Rows from block 5 of a small sound classifier, named by matrix and row number. Rows with one number within an expert belong to one neuron, the router's apart. Each number is 128 + 32 x the weight over its row's rms, rounded and kept within 0 to 255. All counts start at 0. Numbers have three digits each.
Before each expert's rows are labels from the 100 clips, of 14976, where the router gives the expert most weight on average: "top examples" is what is common among them; "loudest band" is the band of the loudest frequency at the time of the peak. Only what is clearly more common there than usual is listed. The data: read English sentences (LibriTTS-R).
# router: router (model.blocks.5.mlp.router.weight, 64x192, trained with AdamW), inputs 0-95
# up: expert up (model.blocks.5.mlp.up, 64x192x192), inputs 0-95
# down: expert down (model.blocks.5.mlp.down, 64x192x192, transposed), outputs 0-95

# expert 45
top examples: voice: female
loudest band: 500 to 1000 Hz
router.45:084121091074157107113126137164168111108118154145103135077154131113148181165065136177054175092152116155106107094133085131172123176142089120148150116157141169067157057094182164151056095144178121101168131162068086112139071179094168154118111110137149138118182128153145087101163160169145159094
up.10:090118109136125142131139126119162129137058068156086154150163114154140152156142146114121143105130116131166090128125112129143080119109125161050084066158115153175119089128111136110118149156125077129135130158187182120239081090094158122139141157161131125174168132085150124246124127121117087097
down.10:178133131114146162140140104131083168187120189165157124101137127109085099147142078150150061122116166137116163115115155123096066140142209143133140166109103089104088139173099144110157102087152136077156126125131063143084098132149132144121099133116109110119115158143052139080135104098144184106
up.11:131175169118069149241103169132113056090155113145117169176112177140155138134128128096129120146133135105085150190122113072114120099148120152116093142146150116154163086116113148130162127145082118135145119127106144149138080183117106116152123147159156170119092146101133104196126114147110155164
down.11:108029080177129129065142064136108164220115080130127140082126118132104166133137126151131101181057120150128098116108102162114192147105119116146186093079107143097123159149092080153105182106154104110136162146118137120097131115141120075170184084132154122142151118163127114059114081131187128139
up.12:047142107087097154107121139103100135094075206069160130180141156173101120117216176119077135121147146133135191136135079130131201103201116116133107131189122103132099124101118152117093177130126166139157112136161148097067144143126126137149125115122114095157168127086053133177111173098128142153
down.12:149113121066135071188093192142133083165067149163120107189146133133099100114150144126135151142158133144103099074096143134107182104050079117127111123125202186165086158074122097131088092150188143078130119104143060120188103138147195114111085115121171181140042097119145115127156165139121130103
up.13:099134024113132156124123117073147108136148079073095113114127118153148088125115103137119119107136153133153160168114134113153083141125101092055121170103147178112116144192101131138149140145144166110106136121186061163147178109135119136162138103114120158132123115194121109145104121103120118103
down.13:153093177110197112109147104118097116053164136185142079134102126140101130115140080076134126115134084113082099084180198113143140168115145145144124129168131085153107111081113103144122143108060139092162107182077139150109085155130129121158114194161157093160124136072127117141097083102177183157
up.14:080107086126140116112082144114109128121139170228090083107148126147129122123119172139150086154138157135157129120140086165152093130160164099208094128141107161186111109200120159138130094135135090080101121108176153151139163146131161095108139149141122109140114122126104117152119111156145089123
down.14:172164143106148082080122133114155139112132078020109120116161176078132106150130110150127143109107109110082152110085092113120114150147090159117122110140173099085142156076150117140116110104074182153163077118118066165154113075117088138150092093119144114165172123178097070117129105174100131120
up.15:081071193124131139090083106131129101109138120119113142122127129116118127163107087102105097095142133116131148112156134133138171147121171110151123093167139112129153110119114150105126150120131089110126107097102129107104141141139084099127144121094147147167107099159095114088131109102078122089
down.15:126173110080152145118113124155139204128103088123099172114141159102094109126139121147149133137071153133094159172069150135079180123149100126162141159110156162138175142107139127122117088099136157119087152143125079144125113096157152132102118143101157150183143178159137095110113093191135154168
up.16:107108043108146193074169129109093112071109147200135107185140131134149136132100126131133118090152125172108114139129081158164153126191082128187135122109101093117143150134153161104171162179127164178169125093153068104099091111133127147158167118133079088113132146172181139142104155144128069202
down.16:187158196144160124154103155118100085179182095081149090086154160105086128118105142147155141132162170124133126084133139144087134082095139150070118109117168141103150146158139084140110105174162103106128129154094113124191093107127081109101077125105185134153145121068123116138136125114126172050
up.17:018157143121146184077089103157152121107116180189176152143076140082186178129110168141189117078116141126120093112108117155092136113166131128240103102178096158112119137133124086151114145165133132112115106092072063129120109120135123159108137113132149131164112093115223112183122136175029078096
down.17:171065129137108154187086167117151153155120079080147073098175085130093047136152128151134122173175134124125133126109150159104137169120131143089116063117130107142157149143166141129106077135125144115133077171175134115183087153157155105064086109130151121105130172111114125132072106117151229121
up.18:103141142016145153097191114163158117111151130136116148183140100105076124168123138119105132139150113144118158102149156116116135111126136146146134178112099174146109106029097145111112162079129129151057105126138110142073170179154143122150138100152134121147140084203108118073098127194084153158
down.18:160126129147131135096122144101160151155106150096081208084140155081095139146146067095153155063078157111150156117086114184111161151126097113126148127123106137158096162144173095151139091159107157086213154166133096194109137069057108117143089151092164167195102145126127080148135068069118049151
up.19:181127108134142106096155099107143131105115066108115117156123147189099098124161098121099099188145126140103186124138128203113080129099126136129101087099115142066130143214131138182122152131118145083161134118109038148067131130155165116153127128090112132145125147101067135032115131127123160081
down.19:084187145113130154161119164114206122132104112193159099172078134065177182171134107190111120099107100109139103135105139091125102096110175104110130152123112126141182102140115120153077073108109111089151139147116182103073125114134148115164091127130092137137170163165120112069193133146121090140
up.20:080096077079132135115104103140078088083241078085113132088131158166149101129116156144150078169113139109158098089124107117151180124102140108087108137076102172104104140188119167138103167117151144107144115096122132116129087142151154145141090108124136131129136104098196117180131136110095088114
down.20:182150125075066112111159185172120144183114138157105151108127094100166179140180135117109118094144111201136107122077137148074087138167152101174178088100165093104086087091115083155134104150138085129135087105143127118168120122111086135101080115153082135090102093126060146124145109101123124141
up.21:129104158110116114111172116151140131153177171223102100082068121195104195135147117147156150164094082045119122123093111124155117165175224161175114106109100076091150130135141106126118160108101114093157149145138110087111127116123148166126152130085102100205097112023098076126125150158111118157
down.21:139180127136129117097147138109184145112098063065121101150128157110177073108043117133102126091199127175136131098168143111099153110069104104071114128158175157079126164157095139110153135119125144191133113147198144160136110097128102133111114147121094166123113182156154136192083130137110093117
up.22:131133127148147115151116117175142155147106081073163156090107121124174185156157069145149136101200110116146095111146148160111115149167149129062139130176164128135136126092202091110140131114101143115127131111160129173127075122142093103133136129068060167117099130112098139131098105134192119146
down.22:117156132162127159127162094127093052129127124133114124117157092130129064149065150135052087113089119174085147131132143094124147085056131116108117101118094152157069132154064142153172138083131144100133111186100108111096197138110156121126130156113141117192209182154133158108120137113122107188
up.23:136139114076090106163128115151148117076070128168143128066130146107141077158055111124175138107104142118113160150095174150109135130117154174123134108153159138194147159119128140142130137059112145179093154094067109154150146121128121117129137114133154093155062128145160113056107136156109153091
down.23:131137099127170184068161167088082169152172154058140144111116074092071177090165056080122164110145130118108162143171132079123230164142100092124135133115165120134145148119114134147130160139125099098159068155108086132165126112143117109125159152099121160137134148104142088165098161151088122149
up.24:194112105082132112168180113130143126139197147090128132253119108089115151119174109124132118100124127150103160111167108130119157145160135074145127149222108126086104185080083141122149075130122136122112139104092167159127116169106137115137131130141145154114107128077129152126122129077147181160
down.24:082108100145130170116117168110179130137066109165106153069088157179124162168093158100082097160143105143224118085074179131138056159102181125147122121061158145145128073142170136104122089104187088133188071096122105105186129120092076169115096151101147147165120174175104113134140162119131148098
up.25:116153209108125135066134115131145135124206179144169096208122127142122134165151160101117138135146125132119126120137094130122227127183087169151138086125164104155129098178100139131127120168140102075153136114095000127096153108132143153127153135102135080127117106139075087122151120104131130143
down.25:100112100108175099178100107127125127100113069166167104196147127175152087171123112153123114099160127130117109103093116091051067141079117117152144165141123164103084116102175104161105120119179145202065127143170179116113114145094130113142075128198144130140183144140152180093117130098133146122
up.26:073072114146108126046171148133140140166154166091199191118083124038121143110153176109150100127114103155129154166145146151154113117193138127137109142064111164128132115116110093130152077188122126191141127145134177143082102072161090099154129128118122149140131162187094155163111145169095092145
down.26:133177144115116109172097151124083113129095126107043093077129176142103125152104090128154168112153132116158162103149140107117119093090099142119110076160117118169119178100092152107096146109157156100134109128129094132167112236123164152109104080130132150138181085059153117148086132122128135133
up.27:173115075146151120084127122094136133141122072237143091107131118201073142140147149150122173149077121156135166089119107106119176137162146098163147143115139151110143175128105137114128206129129097142026121145171138142141103093139105140128088129119133164133149080090136143202122123166185096125
down.27:153127203090162147124141154088112106109072150072128170116163111094104122117060065119129129102189130148131151210128166121118157104124139196143111133161165087210079057088131156130066123143061111141165125100189140171091129101112179076107149103162108113109096192166131148099139131104147141083
up.28:096165091115106083132105132146100109105116109055186128170100134160118157118162136136154124122130149113118127158146136161124166124190113137099118114154173117127160082058119133130149113094104067119137138107075101149133166158094152142158115165128160167163101070122091115020155146141174149146
down.28:119104145156142122128115125095089199124079143180151022152122084138132118129124152127092144106125094115080184135096174154142131137070129098147117107163172164146123104085129135137093158131142163093096135135166174050135074158168138115141125084138087075094145144168153144196094168080054141085
up.29:041135146135109166137126102125147129150094123138123155093132120082103156128101089098095131086123157055132195097135112107109117116194113073118107144140144100176110039021146139116111090114126122198152112116096136146134235086158120125163164111129098109126104099146070157095138141145145141114
down.29:100148135081148161110126113199097119107148162098112171107150129096123087177120124138155112069075117095098104140114104148126122178093123157113119126122145124147168161108150179131122088109155128119096119094108094109167098159164144098117154127118189168143133146153231120207103108127107085160
up.30:107096177001093115159148117122186122157120117142162142193127130109130149163130133130122133085113121153108165166117099128096115131132143158136114141119110129096135147098137131132130162120139138103159103128082149081154094180167146158145129150140129169126138137115133124113132141185096161074
down.30:220138131152118133109082142104159094115131096155130090128106154141103094148094123184089131112127144140097126133113157191095115108049179103125115116136081125146144113147122079137101068132143160186108142142159106133129199116125104164161091117109084152169152145154156109099078076118157139155
up.31:177215145145152093118156136121121094065106086002144113130120133123136138136116105077181169124121104138116167109114123080123109122113131100151149175106121118139124139115103125134145193115116157176161100135158103131062176174110091139094127103122073116141130113108187153118120112091080104099
down.31:106072192123112169120178102110173148156113170211111143144125127114115168109147148136094160114141127153140116156159188127135141130104115094162078141174117074135070132162063139094127119176161118100160131131098166061097116136158150102111119162118168140132115093110183078098175203114189114154

# expert 12
top examples: voice: female
loudest band: 250 to 500 Hz
router.12:105136114097144147118153099170172106131130127156136121120171121171116104156126231138117119105134104085089097079140070111102139151134100152074125098135142179107175118160191132172117100098163073159149114223076091165142142146109205164108139123132146145131165155104134089088134138136137108093
up.10:140142181185106142143142126126125127064104154202185162101107122161137143098125187137136096142110140126171169120132113165124099122166118120066107149149121098047120117206129131101139155082142125128081120126138131129157155104126135104124148132105138064131098142142160109166110127142125125127
down.10:128148062091182084072128157109115098177129099094081066135175131060134050061152051099123144121158166149086066157142111104095114145105144118166166077090177150144157131108112120138088152125076144136192130129130131155123112156134108081141144131179129192136152103120074113108154077095093122147
up.11:169054117091097107148134102164101131106076129132101128146091146151131116129148158166168138080117111146155170113134137141166128123155145151143129172118135166165152127122111085137145117125106121156095126116151137130111167152115115107127150123123108145110111153129076120222133124073142124219
down.11:167139128149183085102101153105127104174080155150194114135132118112085123112088168162143087152162158096124129065121158151134098075097145091064107105129120147055124106131140126130132127121146145081201074119165114085175075164105147096168118117149168162144145042106036089101054122163149128095
up.12:137116162136132163112119146177178133148142138214173183102150142125093144122171111143111203100133146098130114105137071165117086104101144146136142157184106133124153182112091089110116133077078127129131121126140122107145045136136108125120136087141110169094129122158057146110138074174155112094
down.12:137149121137124155152121124137138078134158149089101145118124129107169137118145135158143100100087128170194137154149124119200157118152099120152091111065118109145130129120148140156143124206131098147182105152149159198141116110154165110140154121098156088088148177120117086187091154107069080171
up.13:146101155029114147085034117120090108169161193150190067107132137103125057101112096116141176141119105141085092107152112149139127102118117095103104099123111154153113090137152102140117210157114150121223115134201141132092076108143138112132126146131121113122135132184102109142173136110128158090
down.13:125124138132103113150139096161169156098064090125062161137149118162104138108196129180151124145062153178096119118100114101195180143178107142134178167087164117100107116095139140088186117175145140087121128142072175214117196121145116136182179123124118117053092090132074127155180152100154089189
up.14:169241112070138134131110138112099130137110099118123136148128100171104107078128139119127201116140139151115116100103185131104127145102121193129111193142091157104143130063124130136111163139108104135030141107104155145121153147115125113116123110116127139130100120053173109205106118103065129109
down.14:144075146169096099102136155156196122153140109158172141148117134122166122155131094147154150137136102080107130118119092117201133120198129089102160086148157139148091102077174138114048114073111140121172103136178057106121084100103064113138186074130134101125169124225110171050084098154145139146
up.15:205105204201118147033165118106097125168171085110118127136098129112189156127077099147175109094144132150132119125132115093163120105143114135167144112094137126044087111181133095120161128027142121129115115100109138114171138139144129175126171146121098138110120140118146146114103135150118123167
down.15:061176032177167122192114121137125135148113103122163115150136105160119096096192117098100151111152121113099134158140125176080094145086173104076122125159147107133138106104122139086075158145166152062098102142164132124108141173127140040135114084089145135133138122126172130126160035103122180098
up.16:180106174123101130131141140086124112126160086183124213182137137117128127071132094158122161145134125166094078087077156114138125090138094185146118121127098103168145166155171177135129129138113132165176169146139124099142145129124113163108109111132116172146104124125141106116058149175083119207
down.16:115155051145105114133115144132121103157122174134103093123087147147129088173081167084203125108126118108134156193127126147141113163178166107108146173139130122085137095128148083084139063118180122168122174129116119140139064168177082165082137155115102099114109122176148140125114087089159160081
up.17:154145195102114126088146148122142120107180086143091122181128148147205121139174110111130121182125132148128117121124126119135132118128131125073157191126135107082104095254116128086123120121149140127135113114097092130016107050118159168138107141113161081139123140100103158092131129117104115140
down.17:108101060164164154084152145084163125134122130127135127098135175094081083086074089128114140118171105114084087195068123093119157118127139140156062144098134114111185115081089125132078144085095157090116095112124146131102129135142095096112132131176126154166099156162147080082112107187086126118
up.18:058137137190137063166202090124114130133054176162129184123132146128122174118151178116128115167107138148119152145094093134143097107089164158153145124122133119124095134195124153119113100126112177145036091125104148066125100152127106164120118112106104085144132156093201131105129129082126132107
down.18:158082098165120111179092110128106111175154058111148084143136080115131086073099072166112154092150140214090058113135153121085144146089132120118148093132201165124153180095079112081114167091159108132160132159112149141140158147122113070114123098165124165122106155128145143081135120142092164103
up.19:079161161090136121143070154107133128171138153117128107146109153079167112125165125166128114146147121135151114072117098136120103119117126120040146058095126068134155100079095115138121112176175149124138129163074067097073176094110133118138144116119117115118113138173116147155133137067092136160
down.19:139083179126177166147202111168128137121148095178179159127146103116076152070088075094114076074137134117118176110119130179179143114103100122180136142118131182137103157149172118118120124139117133098126120107155154209134135135133101105153132146133160175145163134104048099151096172193172095166
up.20:118173125125172117138072177143166141104099090130077192126167106112113148085128174131088151116153113146099084048117132148148122144163133128104100182088132170124141098102171149152117100154144137177169126186078055109132130218166165119081156098133078086056112103105181134111139123139162163088
down.20:135088148144122139128135091085140144180099136106165033157130106187218109176156098101135102126131141156164167164133143165108115145110140142154147162101152102120142148155127083138142150079151084087166074105133193153153123090121109109128142167139160168093177162120103133182110108109121108185
up.21:089133054079118140126083113117161149145154250232145177071164121070085140154147107128114156154098080144122120137115104122124104116117141138086121125130109178090137136087095118099134157061139131116126152107153118104142103142130130149123100128131121103153137131117102122075123116128162130144
down.21:165089151120158108120124219099132123116144093026138160135160123114114055110102083081161108104134168195094166072100144131123171125111165122089140147130161091122137102097149168167169136080119115181175143155089131145090109103170099121119147070080146117110124165125120108125103138164093121113
up.22:122205207097123163148074125158129100155112158165041145102125121089139130106111154179130122134143133091160090083105075149127130132078129105116154144137150114196095075106136131114114115089136085090164128105113096180153104100138085118145109103157149141140135102180065144069157130150148098139
down.22:103054079117117201091160070158128125100122110097199154056159140098113114084152149139102105115154113177117151089163180107166156136118103152117110079155113144095189130095125117140159190113117123112116147105125106125172134142143114093146179149136172147135124161097076092189118167112163117149
up.23:116141127113129131109106190088096147159104112148092091105130109131145131127138126091118148153111163170104139165117111101127147120159092113020128164108150118150162129098165159109144169149136184093117122155121102108221107095114127157124136138166139076087152166184085115067161143120155161058
down.23:165089123090137166146137085199106119052085131094114132139131144154134101114149140121131089058146100120116161076118102136140162142101150099145086113120128151150174112121069144162052112091121089119160112095094144153068149137113106097156121163139139119199144091067116118152101109122109144159
up.24:121111163073128173137168113149146119186092217170086213087145115124135122140137075167049145163119142137114130104091182130139124094129175217185157081145114129167165139078141155147128107158138101138169145144098124043182153114145156133100106124156112080079125131156150136056132141155090144132
down.24:107118092142065168151088109157149160044154057099121127149039200096099164188165174069190121097151127108132079121170123129128160113127125077083109169134154103092115082161126132155107138119152118142092143065125159120076160142138123082106149105139117130188146145101164154168145154131112104100
up.25:105142171082122137113055098131125134136196120058100167114117130168135122144083097116156167065127134094128117138129217145136101149129095132121139150124133109184105069161136087157128099150139066147121098120091126161074149176139149113129131116136131081169170148181117130113138117119147124236
down.25:141103060143175184096169119121045141145120164195098145091091147099129122145111135148105071124156177114093160143099183166092132091163115175128086162147101128129136149135136128166120111112099159132120094100122105082111100169129093132162106146137134151127152055083196118098086128159064124133
up.26:130110195148150112126142101127152125068130046143127110099123125108128160140114165127130084132136142091173149123120101121152053115168094063121133086156190121114112168242116105138125139101144068110114132138146154118227132154123118140146108139129105160092095128125075156132072142167123086162
down.26:146126147135136159138086171132076072173136155134130095146178155136154079137120091098072152137149143184126131170158136115073177127129133147144099142079137139121128151085120127143160137135153209152188146091128097134130174085119130051102136101129171139159153086160130085147199084138126101066
up.27:138098088063118157103128124143096139141068211113107097139119131105107081108155110156114162139123134148081157071147114139111169140123141137112113141112147107107113124207145188149116128198144161102110122122177124126208100134142166152115146128148124160120125179140121130158119153098073117109
down.27:154137170128124143141145190073144111061141092155123154105117142131114176132135150100139120103139117133124160124134092165136122102155122086165092130138159105134140097083117039145125140123114135109165120130086144106071150081129125182087127084117125061162095099099092100098182189153183107126
up.28:131103116091131156080175069169205129158156146086125091123092120184124089116156131173096104155108103067144109112143200161134071147116142114143121162100092167178142110114176093113159177093118111096162175134157116110139123082129124131156156111110154126153166088237103063161180141152146119239
down.28:119143195168168104154124158124050104128190131098111138165138110135124173128159130069142063111147157189034144121140127129114130109157162129129106117126123094105111099108102199118110098099143172143093141107145145191116120215180204092099081109167134158126131094051143207170096105126123168074
up.29:141079166075122155131129124122126114076175130097147119140132097158072101137189135162082182132116132136151157108146183150167157123144093121149151155126135154135152178065142154125125140086132137134108116113115216180111108147120129098152159120127132138113179104073061128102105118095136107086
down.29:153166100188133095125102178109134072133102132158090133132137140127188147109064138113150078148141142138162135074058111078130146135137083155109161115063135140146109106125149139148095135165149145084141141110181112080098164151110117167110139171104154136161117145164105098145090155138116104137
up.30:100186149108109164070132122146064109154109087115137084189131144153136151102116143113111122201136134138118133147118127131146156147136141159053135214120148102123131143202133138136139112141102182102134131113153191158082072110122119110147120125133152098139110125093101099121145112097131132117
down.30:187107108167192136125126129055119164072108130168163064150165105115110100127090075122141165142137133117102115062122124150128125143146191120154094078165156176099150147161077115144157195069136109142155138108086127137109122126127091118111121138144062127103157110067163146118088133187121164113
up.31:122067110116078123139127140143198087144140134162147123206103160148127171118159122083075180116131096105117087128145140109099141159117089155102147124148128137125121148126143117129122130130134127103122120139186082171102170144141155174107149137076093161110128122135080136061099151117213141122
down.31:117140116129153150079143153066153174101085115076119121138083151153106165149117149172159040138083114178129148083105082154103119127129137148151141150080113102106138094139158144116162154111142125147174141101079202088143088120107142134124069136173119147114124140145113061157189196146092148151

# expert 59
top examples: voice: male
loudest band: 4000 to 8000 Hz
router.59:136172144164129089085177124080101117151144135056053131106085150084154158104198085112110145099130108113196133126118180096169143081088181112067117158144080094108148173122088167086132160152134157130089138088134132119107096125148133119189177083118131138155155116168134119146153103094098146110
up.10:101038081082125124137093126140165136128092140097168078063141127084148079124115130095127166138095115123122108084091067146121110123162137119138116221110150132101130160117112178165125128115097073139171125161159115077198171160127166113111099126158130123131098135176126126146110138123067139170
down.10:171206151150182123119131072150097121095162153211126161117110141181104146109199184094096118138107133078123119100163119127157112132101100083129155143109140099155102116132099076123144083178169147138138151156056120133060073102121074156102152134102116155108123118118131168116190077147147126100
up.11:080180137136099132134175181137142137135121092107150086130112139183136074089142131134136099198100112135085077143158086160137109094142119164090098152123111138149148117085131131120132085143185209098126126130122127101153168080078112146107126133145195157129143080174082074111165095131054141157
down.11:128107120100195133121143092086149122145160167150171165120141077072066176187175107184177105078165136152145135121108070091124160130121101139172166125151097137029166112127100113110112131131116046130112094103138174153051092106130144148141157176102087121139097103153137151134117170117177189124
up.12:183198150148134135083149161121091105120180148123098127049131136137085138124097142097130138139154129175144182167138094072127143136180081155156136161102134125139115141114101136127147107146131104130086142135111098114096054151136125139118116111128143182115129122054125116057139113100132194115
down.12:073109124102154135178140105095152118145063141134152144185137152085140123093095070103152088121139186117117107131118114178110143101124124119109082110093092141167135105112136141196074073139153109131163181092107112125140188135190128158128084137122138105166126159185130148125129135143118134146
up.13:139136168137117151108100069111177146119098200101027176126124107100147114125175177153151106178125101107147143165139126078087116134128080144079111196138119092103224162119155153099118107125113086093126116096143119158144106183144150099091119112078114144134122160149090167115098116109171167149
down.13:134097138130090106134126157099100114134139172100141107136061169159126132120106154112151155067122209123103130137171108164114166083089106104142068174162146197104130107143133101132120115141144162161130139139134112000106081124163123146099108154092126135074143150135141112106117135124065162099
up.14:187137130109154064169144099120129108124134138095154146145103127103172111149116117126139159185125120145081106149169123138119102155119146141107092117159134138135116178122109157143147124117086153150103138145114137130077209208156097121128126150127133157128132096166148119089151130125111176118
down.14:134139178137096122151053140096142121137093101175139127148136131141107159131136156153163082118161146153103126163123150070147086157077191118097154157034150105127102096140121145146048120098213130083162141136159139119071121113077208104190103090150114113148198162144155143099156130134116099135
up.15:179104087049127130153121129131168143114044076135098109141152115083109113091077167136125177154121135122131122118105177168126115142136124138086097163143155113125119132078158190137128119133125108187158117143047186122129128132136156149134113117136122121142132121074150128122154127141084128099
down.15:137187159163105202161116114152151122172129109159094071108071169137116083159109137150139144160121140137116124129177165089105078140110125123139182118060134153143104109055121123129136169171198119114178111117133109189135131107114155117112094098162114148126162187150117122145119113173148084119
up.16:181104142117149124104067139127234138141077157123151141154107094143105090126139115104118103196113124087176084166104094127140148103147099095142101178091164118152155180057119117136114149097152121143196170135132163125183159163151138141098109118112152206125137133188090147146134157130190158101
down.16:109182107120162087168186145098160112174099123119118106134164083150086104138123159107113171138132174146132121095106097114101150137140071046135118161113129210141134127087118113150074098148155051146089196151180141116062141126124135154165131158114128086119095134157145189186099165154106133100
up.17:131131134073109119125155134117134132126169097119095157076152132078132068140149133108165119132137121109132144127132142128099091113115110096113107087114115093134129111149134122124142087132125130125030132128070079192117123127131145134144117141128160145132122091114140145072126118117168140139
down.17:102061103139148138147130080196105184121134140163152131170136117187081129140098110153084158175113144134126117123086120129153216121118152114173217082172147174232168140161133111151134129129069136084146105107162145094107129162174145138124146119129103123138127138121150089111076143096126118108
up.18:099156105083120094160125158147158118155155179075106162096141144103167076141129119108162167133131112139151105136126163125111129115078087192058134170099131179100126138057136129129120129126113153121168137154132090115199105094140133131134128148150104158106151136124106145134133117009076118156
down.18:108072142122117183135128072185095124133073173138142117116068168115056135074127157080117125143139164076092145103142114109156104094175113104160135098152092127178121095192149140108134102149136114122096114165147118132107102137152139151139153113047123131125094144138125154167075174171154165137
up.19:218136100121161121174136096124135100147064062121132110154094119144148145107075133126177125062124133086124112108139092155137098127180132121176100023076123097077157107108146128149129109102115143120126122128148122092126070150140140070128132141110111165101121153081160136078144152175105101126
down.19:085163153145139126137106078046062188106129108132132150178102107089154160147148160162138127198128151112109102159080180159079118152088149132082137116163125132145131088133177164127164136186097122075092098119139116088135139142092123165102087091156161079138119110112087117159146077130133125145
up.20:052108126139097171142110197138141143126158145112144083106121103075112139106157139152083161098123090155111174114104122153118159133100081172121153113179142147110142104142113149139134126128148080077085112158131145129154120082104151136107128143142143067143137129137175170050109149110101178117
down.20:134139155123090122119119072098145037072144152128104152171152131131081159121082099102139146121146160182119090112130121104181187133109093094137126049062147149095149137092143134124092182105075131112118126098154125120150122140167141132141180157124130145094182130117097067197140104119139130103
up.21:102098175154119111148072154105131160157121131107154215140132122147129116134128134135132131112121148085112050169127105124097169086121132128162144170074169141129149124154117146138139127125176095117094160179088107090136171113140158157117135143084078099123143094206144112101122102122161105190
down.21:137141134122191149070129202147132149094081101104067142133075109114098176145082126111105167127167129116113215050172080189129145177088099061103140161165168092088120109124138117147067080180145120107180084109153147116131100161128123109158125116110144176134164105107150144149207092163058128121
up.22:119137092110142149148158186144107135164149121154094131099140124224095142157121170074081161151125155138106114172132138137163117166103102061088140098074163105132115141129084160124099145185098162095146125116152082214070115060150078160088119164132158090137145136189131126145120163090107103147
down.22:140211123123097153077062106149127122126159126091161177151096090106136076077163137202139120131126139139217121054059103091152114116127158163143102129122106144107108169175137081133137109111138129153145101142103135098112097125123121144128143134129108051167100155099096159135135091102102100127
up.23:111104138193160147135161117116156107128113112135105130158158148131111076148132120105086131161138106145122092089145073124116195106180144087122126143077137154209136129030117153114115119176092067114153116135091170093090124185143112094162133129152082100137115125128136105195153133139141139093
down.23:206193143045142120164094118103118161159132052156153098160105124106145112106122069131178134113173170107132142148090114140161133166172133126114143071143124129128095074122109157114071062097134162079105094131121083183155137173152151146123176153111116142131083135142139152080134085114174089203
up.24:097050089123126120073052091082126150094185144104114147153128157137137140120147123134134120116134126083170142094115165076138130113116114100178103132104114134083092107102103091124108100169114033087119126138114138064138166153174122145118123142127110152087142115134137134067198165121156125102
down.24:118225120138091149144153159133132121132110091180131114076186081111186140166080163161121145132092077141107071193104170135120134119143165222135184097153132135133165124137128156100141153102182146132106139103139111133155067122106117130171118141119173099160097102130155105166115132134127101160
up.25:137144160130113079171106132153089113166099149195074128114125103169094137106088162172153106184127151148095066142056125161124094193129157114128171210185115047131092096100141148117150106083153107158178134102153140168144156124166123114078112142106133125100135131119138078136113117176163130140
down.25:208116072165166187144141098128159150096133138064118123165118145159096100098082099091152115134170153121117146119155128046116130107179068106177151108141131190099125130068106120091138141156127064124122143124093151096072122113111125161170117135172196225112106115113123138137109081162177158158
up.26:096185137154128131047156129080130139069112110190133068166126123184096155161151134115114187145130118151155113136143137146158126089157145157106145177187140156118131163108111150122118150186130173131118154132125100064101184140134176107092124141111125051138087159060072077193112124166158134132
down.26:120124136090194117174143167146108133159128093118135077158162055144122118103077175173151174146171164147089079136118135165064087121096116126076126170115144101122156084178126132138087135138092097128135131119123132144113053202183077070138114124150116143150145085149113175124136114075125109105
up.27:186081177135116125063121186166128165118190127117122125117105128096171129106110180145103102155118078104096095105123086210144106161144111099148170140103118173108129137132176112132157149076156156100120153097138156185081118159155101082158132148161094162119101118117148094081110129104135255180
down.27:094190157134140107136134096084204096140114074125144068187159153126132132148073040128111096094175127147096141147122104120158141117097103105114125194139122111113134155126108169138076106103129124177141125122137086113058119152103168144100077165105133134143144085159079093128149156140054147081
up.28:136169162121126116117141115149077092145093174202138116100150145134150121119113159076163131106163165141146128132113123083146089107075101086113113184093123163120121174082109085142133124124099111142167106117057169089153124148106122162146149107139115178120106117133099122199138104083105103084
down.28:159139086148125090140182112146120146138156108140071059158130114125133146127149133121078146180131096075084124067098124125148095137138126212108155143173121117095113124153150234146161119180193113099113088129098155146108102164118154111120109091139085129119120058149143178138090104170107099143
up.29:159134144093109086082139132149134109100090162214092182164153127175194091154110138134058103046157115097172097100078150172106124143148133178121127140171116132095151113059128119124118085078148159154123110142055156193157120151140138161138167156139087170087167129129175103120127136101148132104
down.29:131112105149174184138114069124139146220120163091107164109091154154080145108126120103231152180071088198062118123157101105136170139143113090104189112117134169134193128160135121119165171138154099154136079128147104057134101128123103151120116132095152132137121146102118146200082126160152165145
up.30:162096094170127139134127126101153128141222097089116106116123117146085120118142050148137189095135125114128133130124080119129165152140094151180141107122112115202133124106082097127120147147103138139089121138145101121131115121122134106134123142119133067120120105090163117077139122115119135090
down.30:104163151111105124144091094144090100132097076125118127113154130080174126125063158127134073128181122158145121139066169131116147121177173154126149091099111108119109128146137207070165135113152165063117069101106122120188127124175114171113144157140087142150123152147123180158064168110191103146
up.31:097129091114110096110197098126115135167154121172144145114100120131172176106141135111135120156161146129101101143154255140100137104061141110115144137084071114169136129196117143131147098158109131134082116134082111106079185133132133156162151135130106123123103085076043151097153115108118094163
down.31:098114183119147112120096185094162090116130120092139115148135139121160139152063098143120139173121075109128149095106100124136058159176102165080091119148137114091115135105150114121152161126153155136182080117121171185141116126155108061118096160168101085134115104162167136091135103084159089106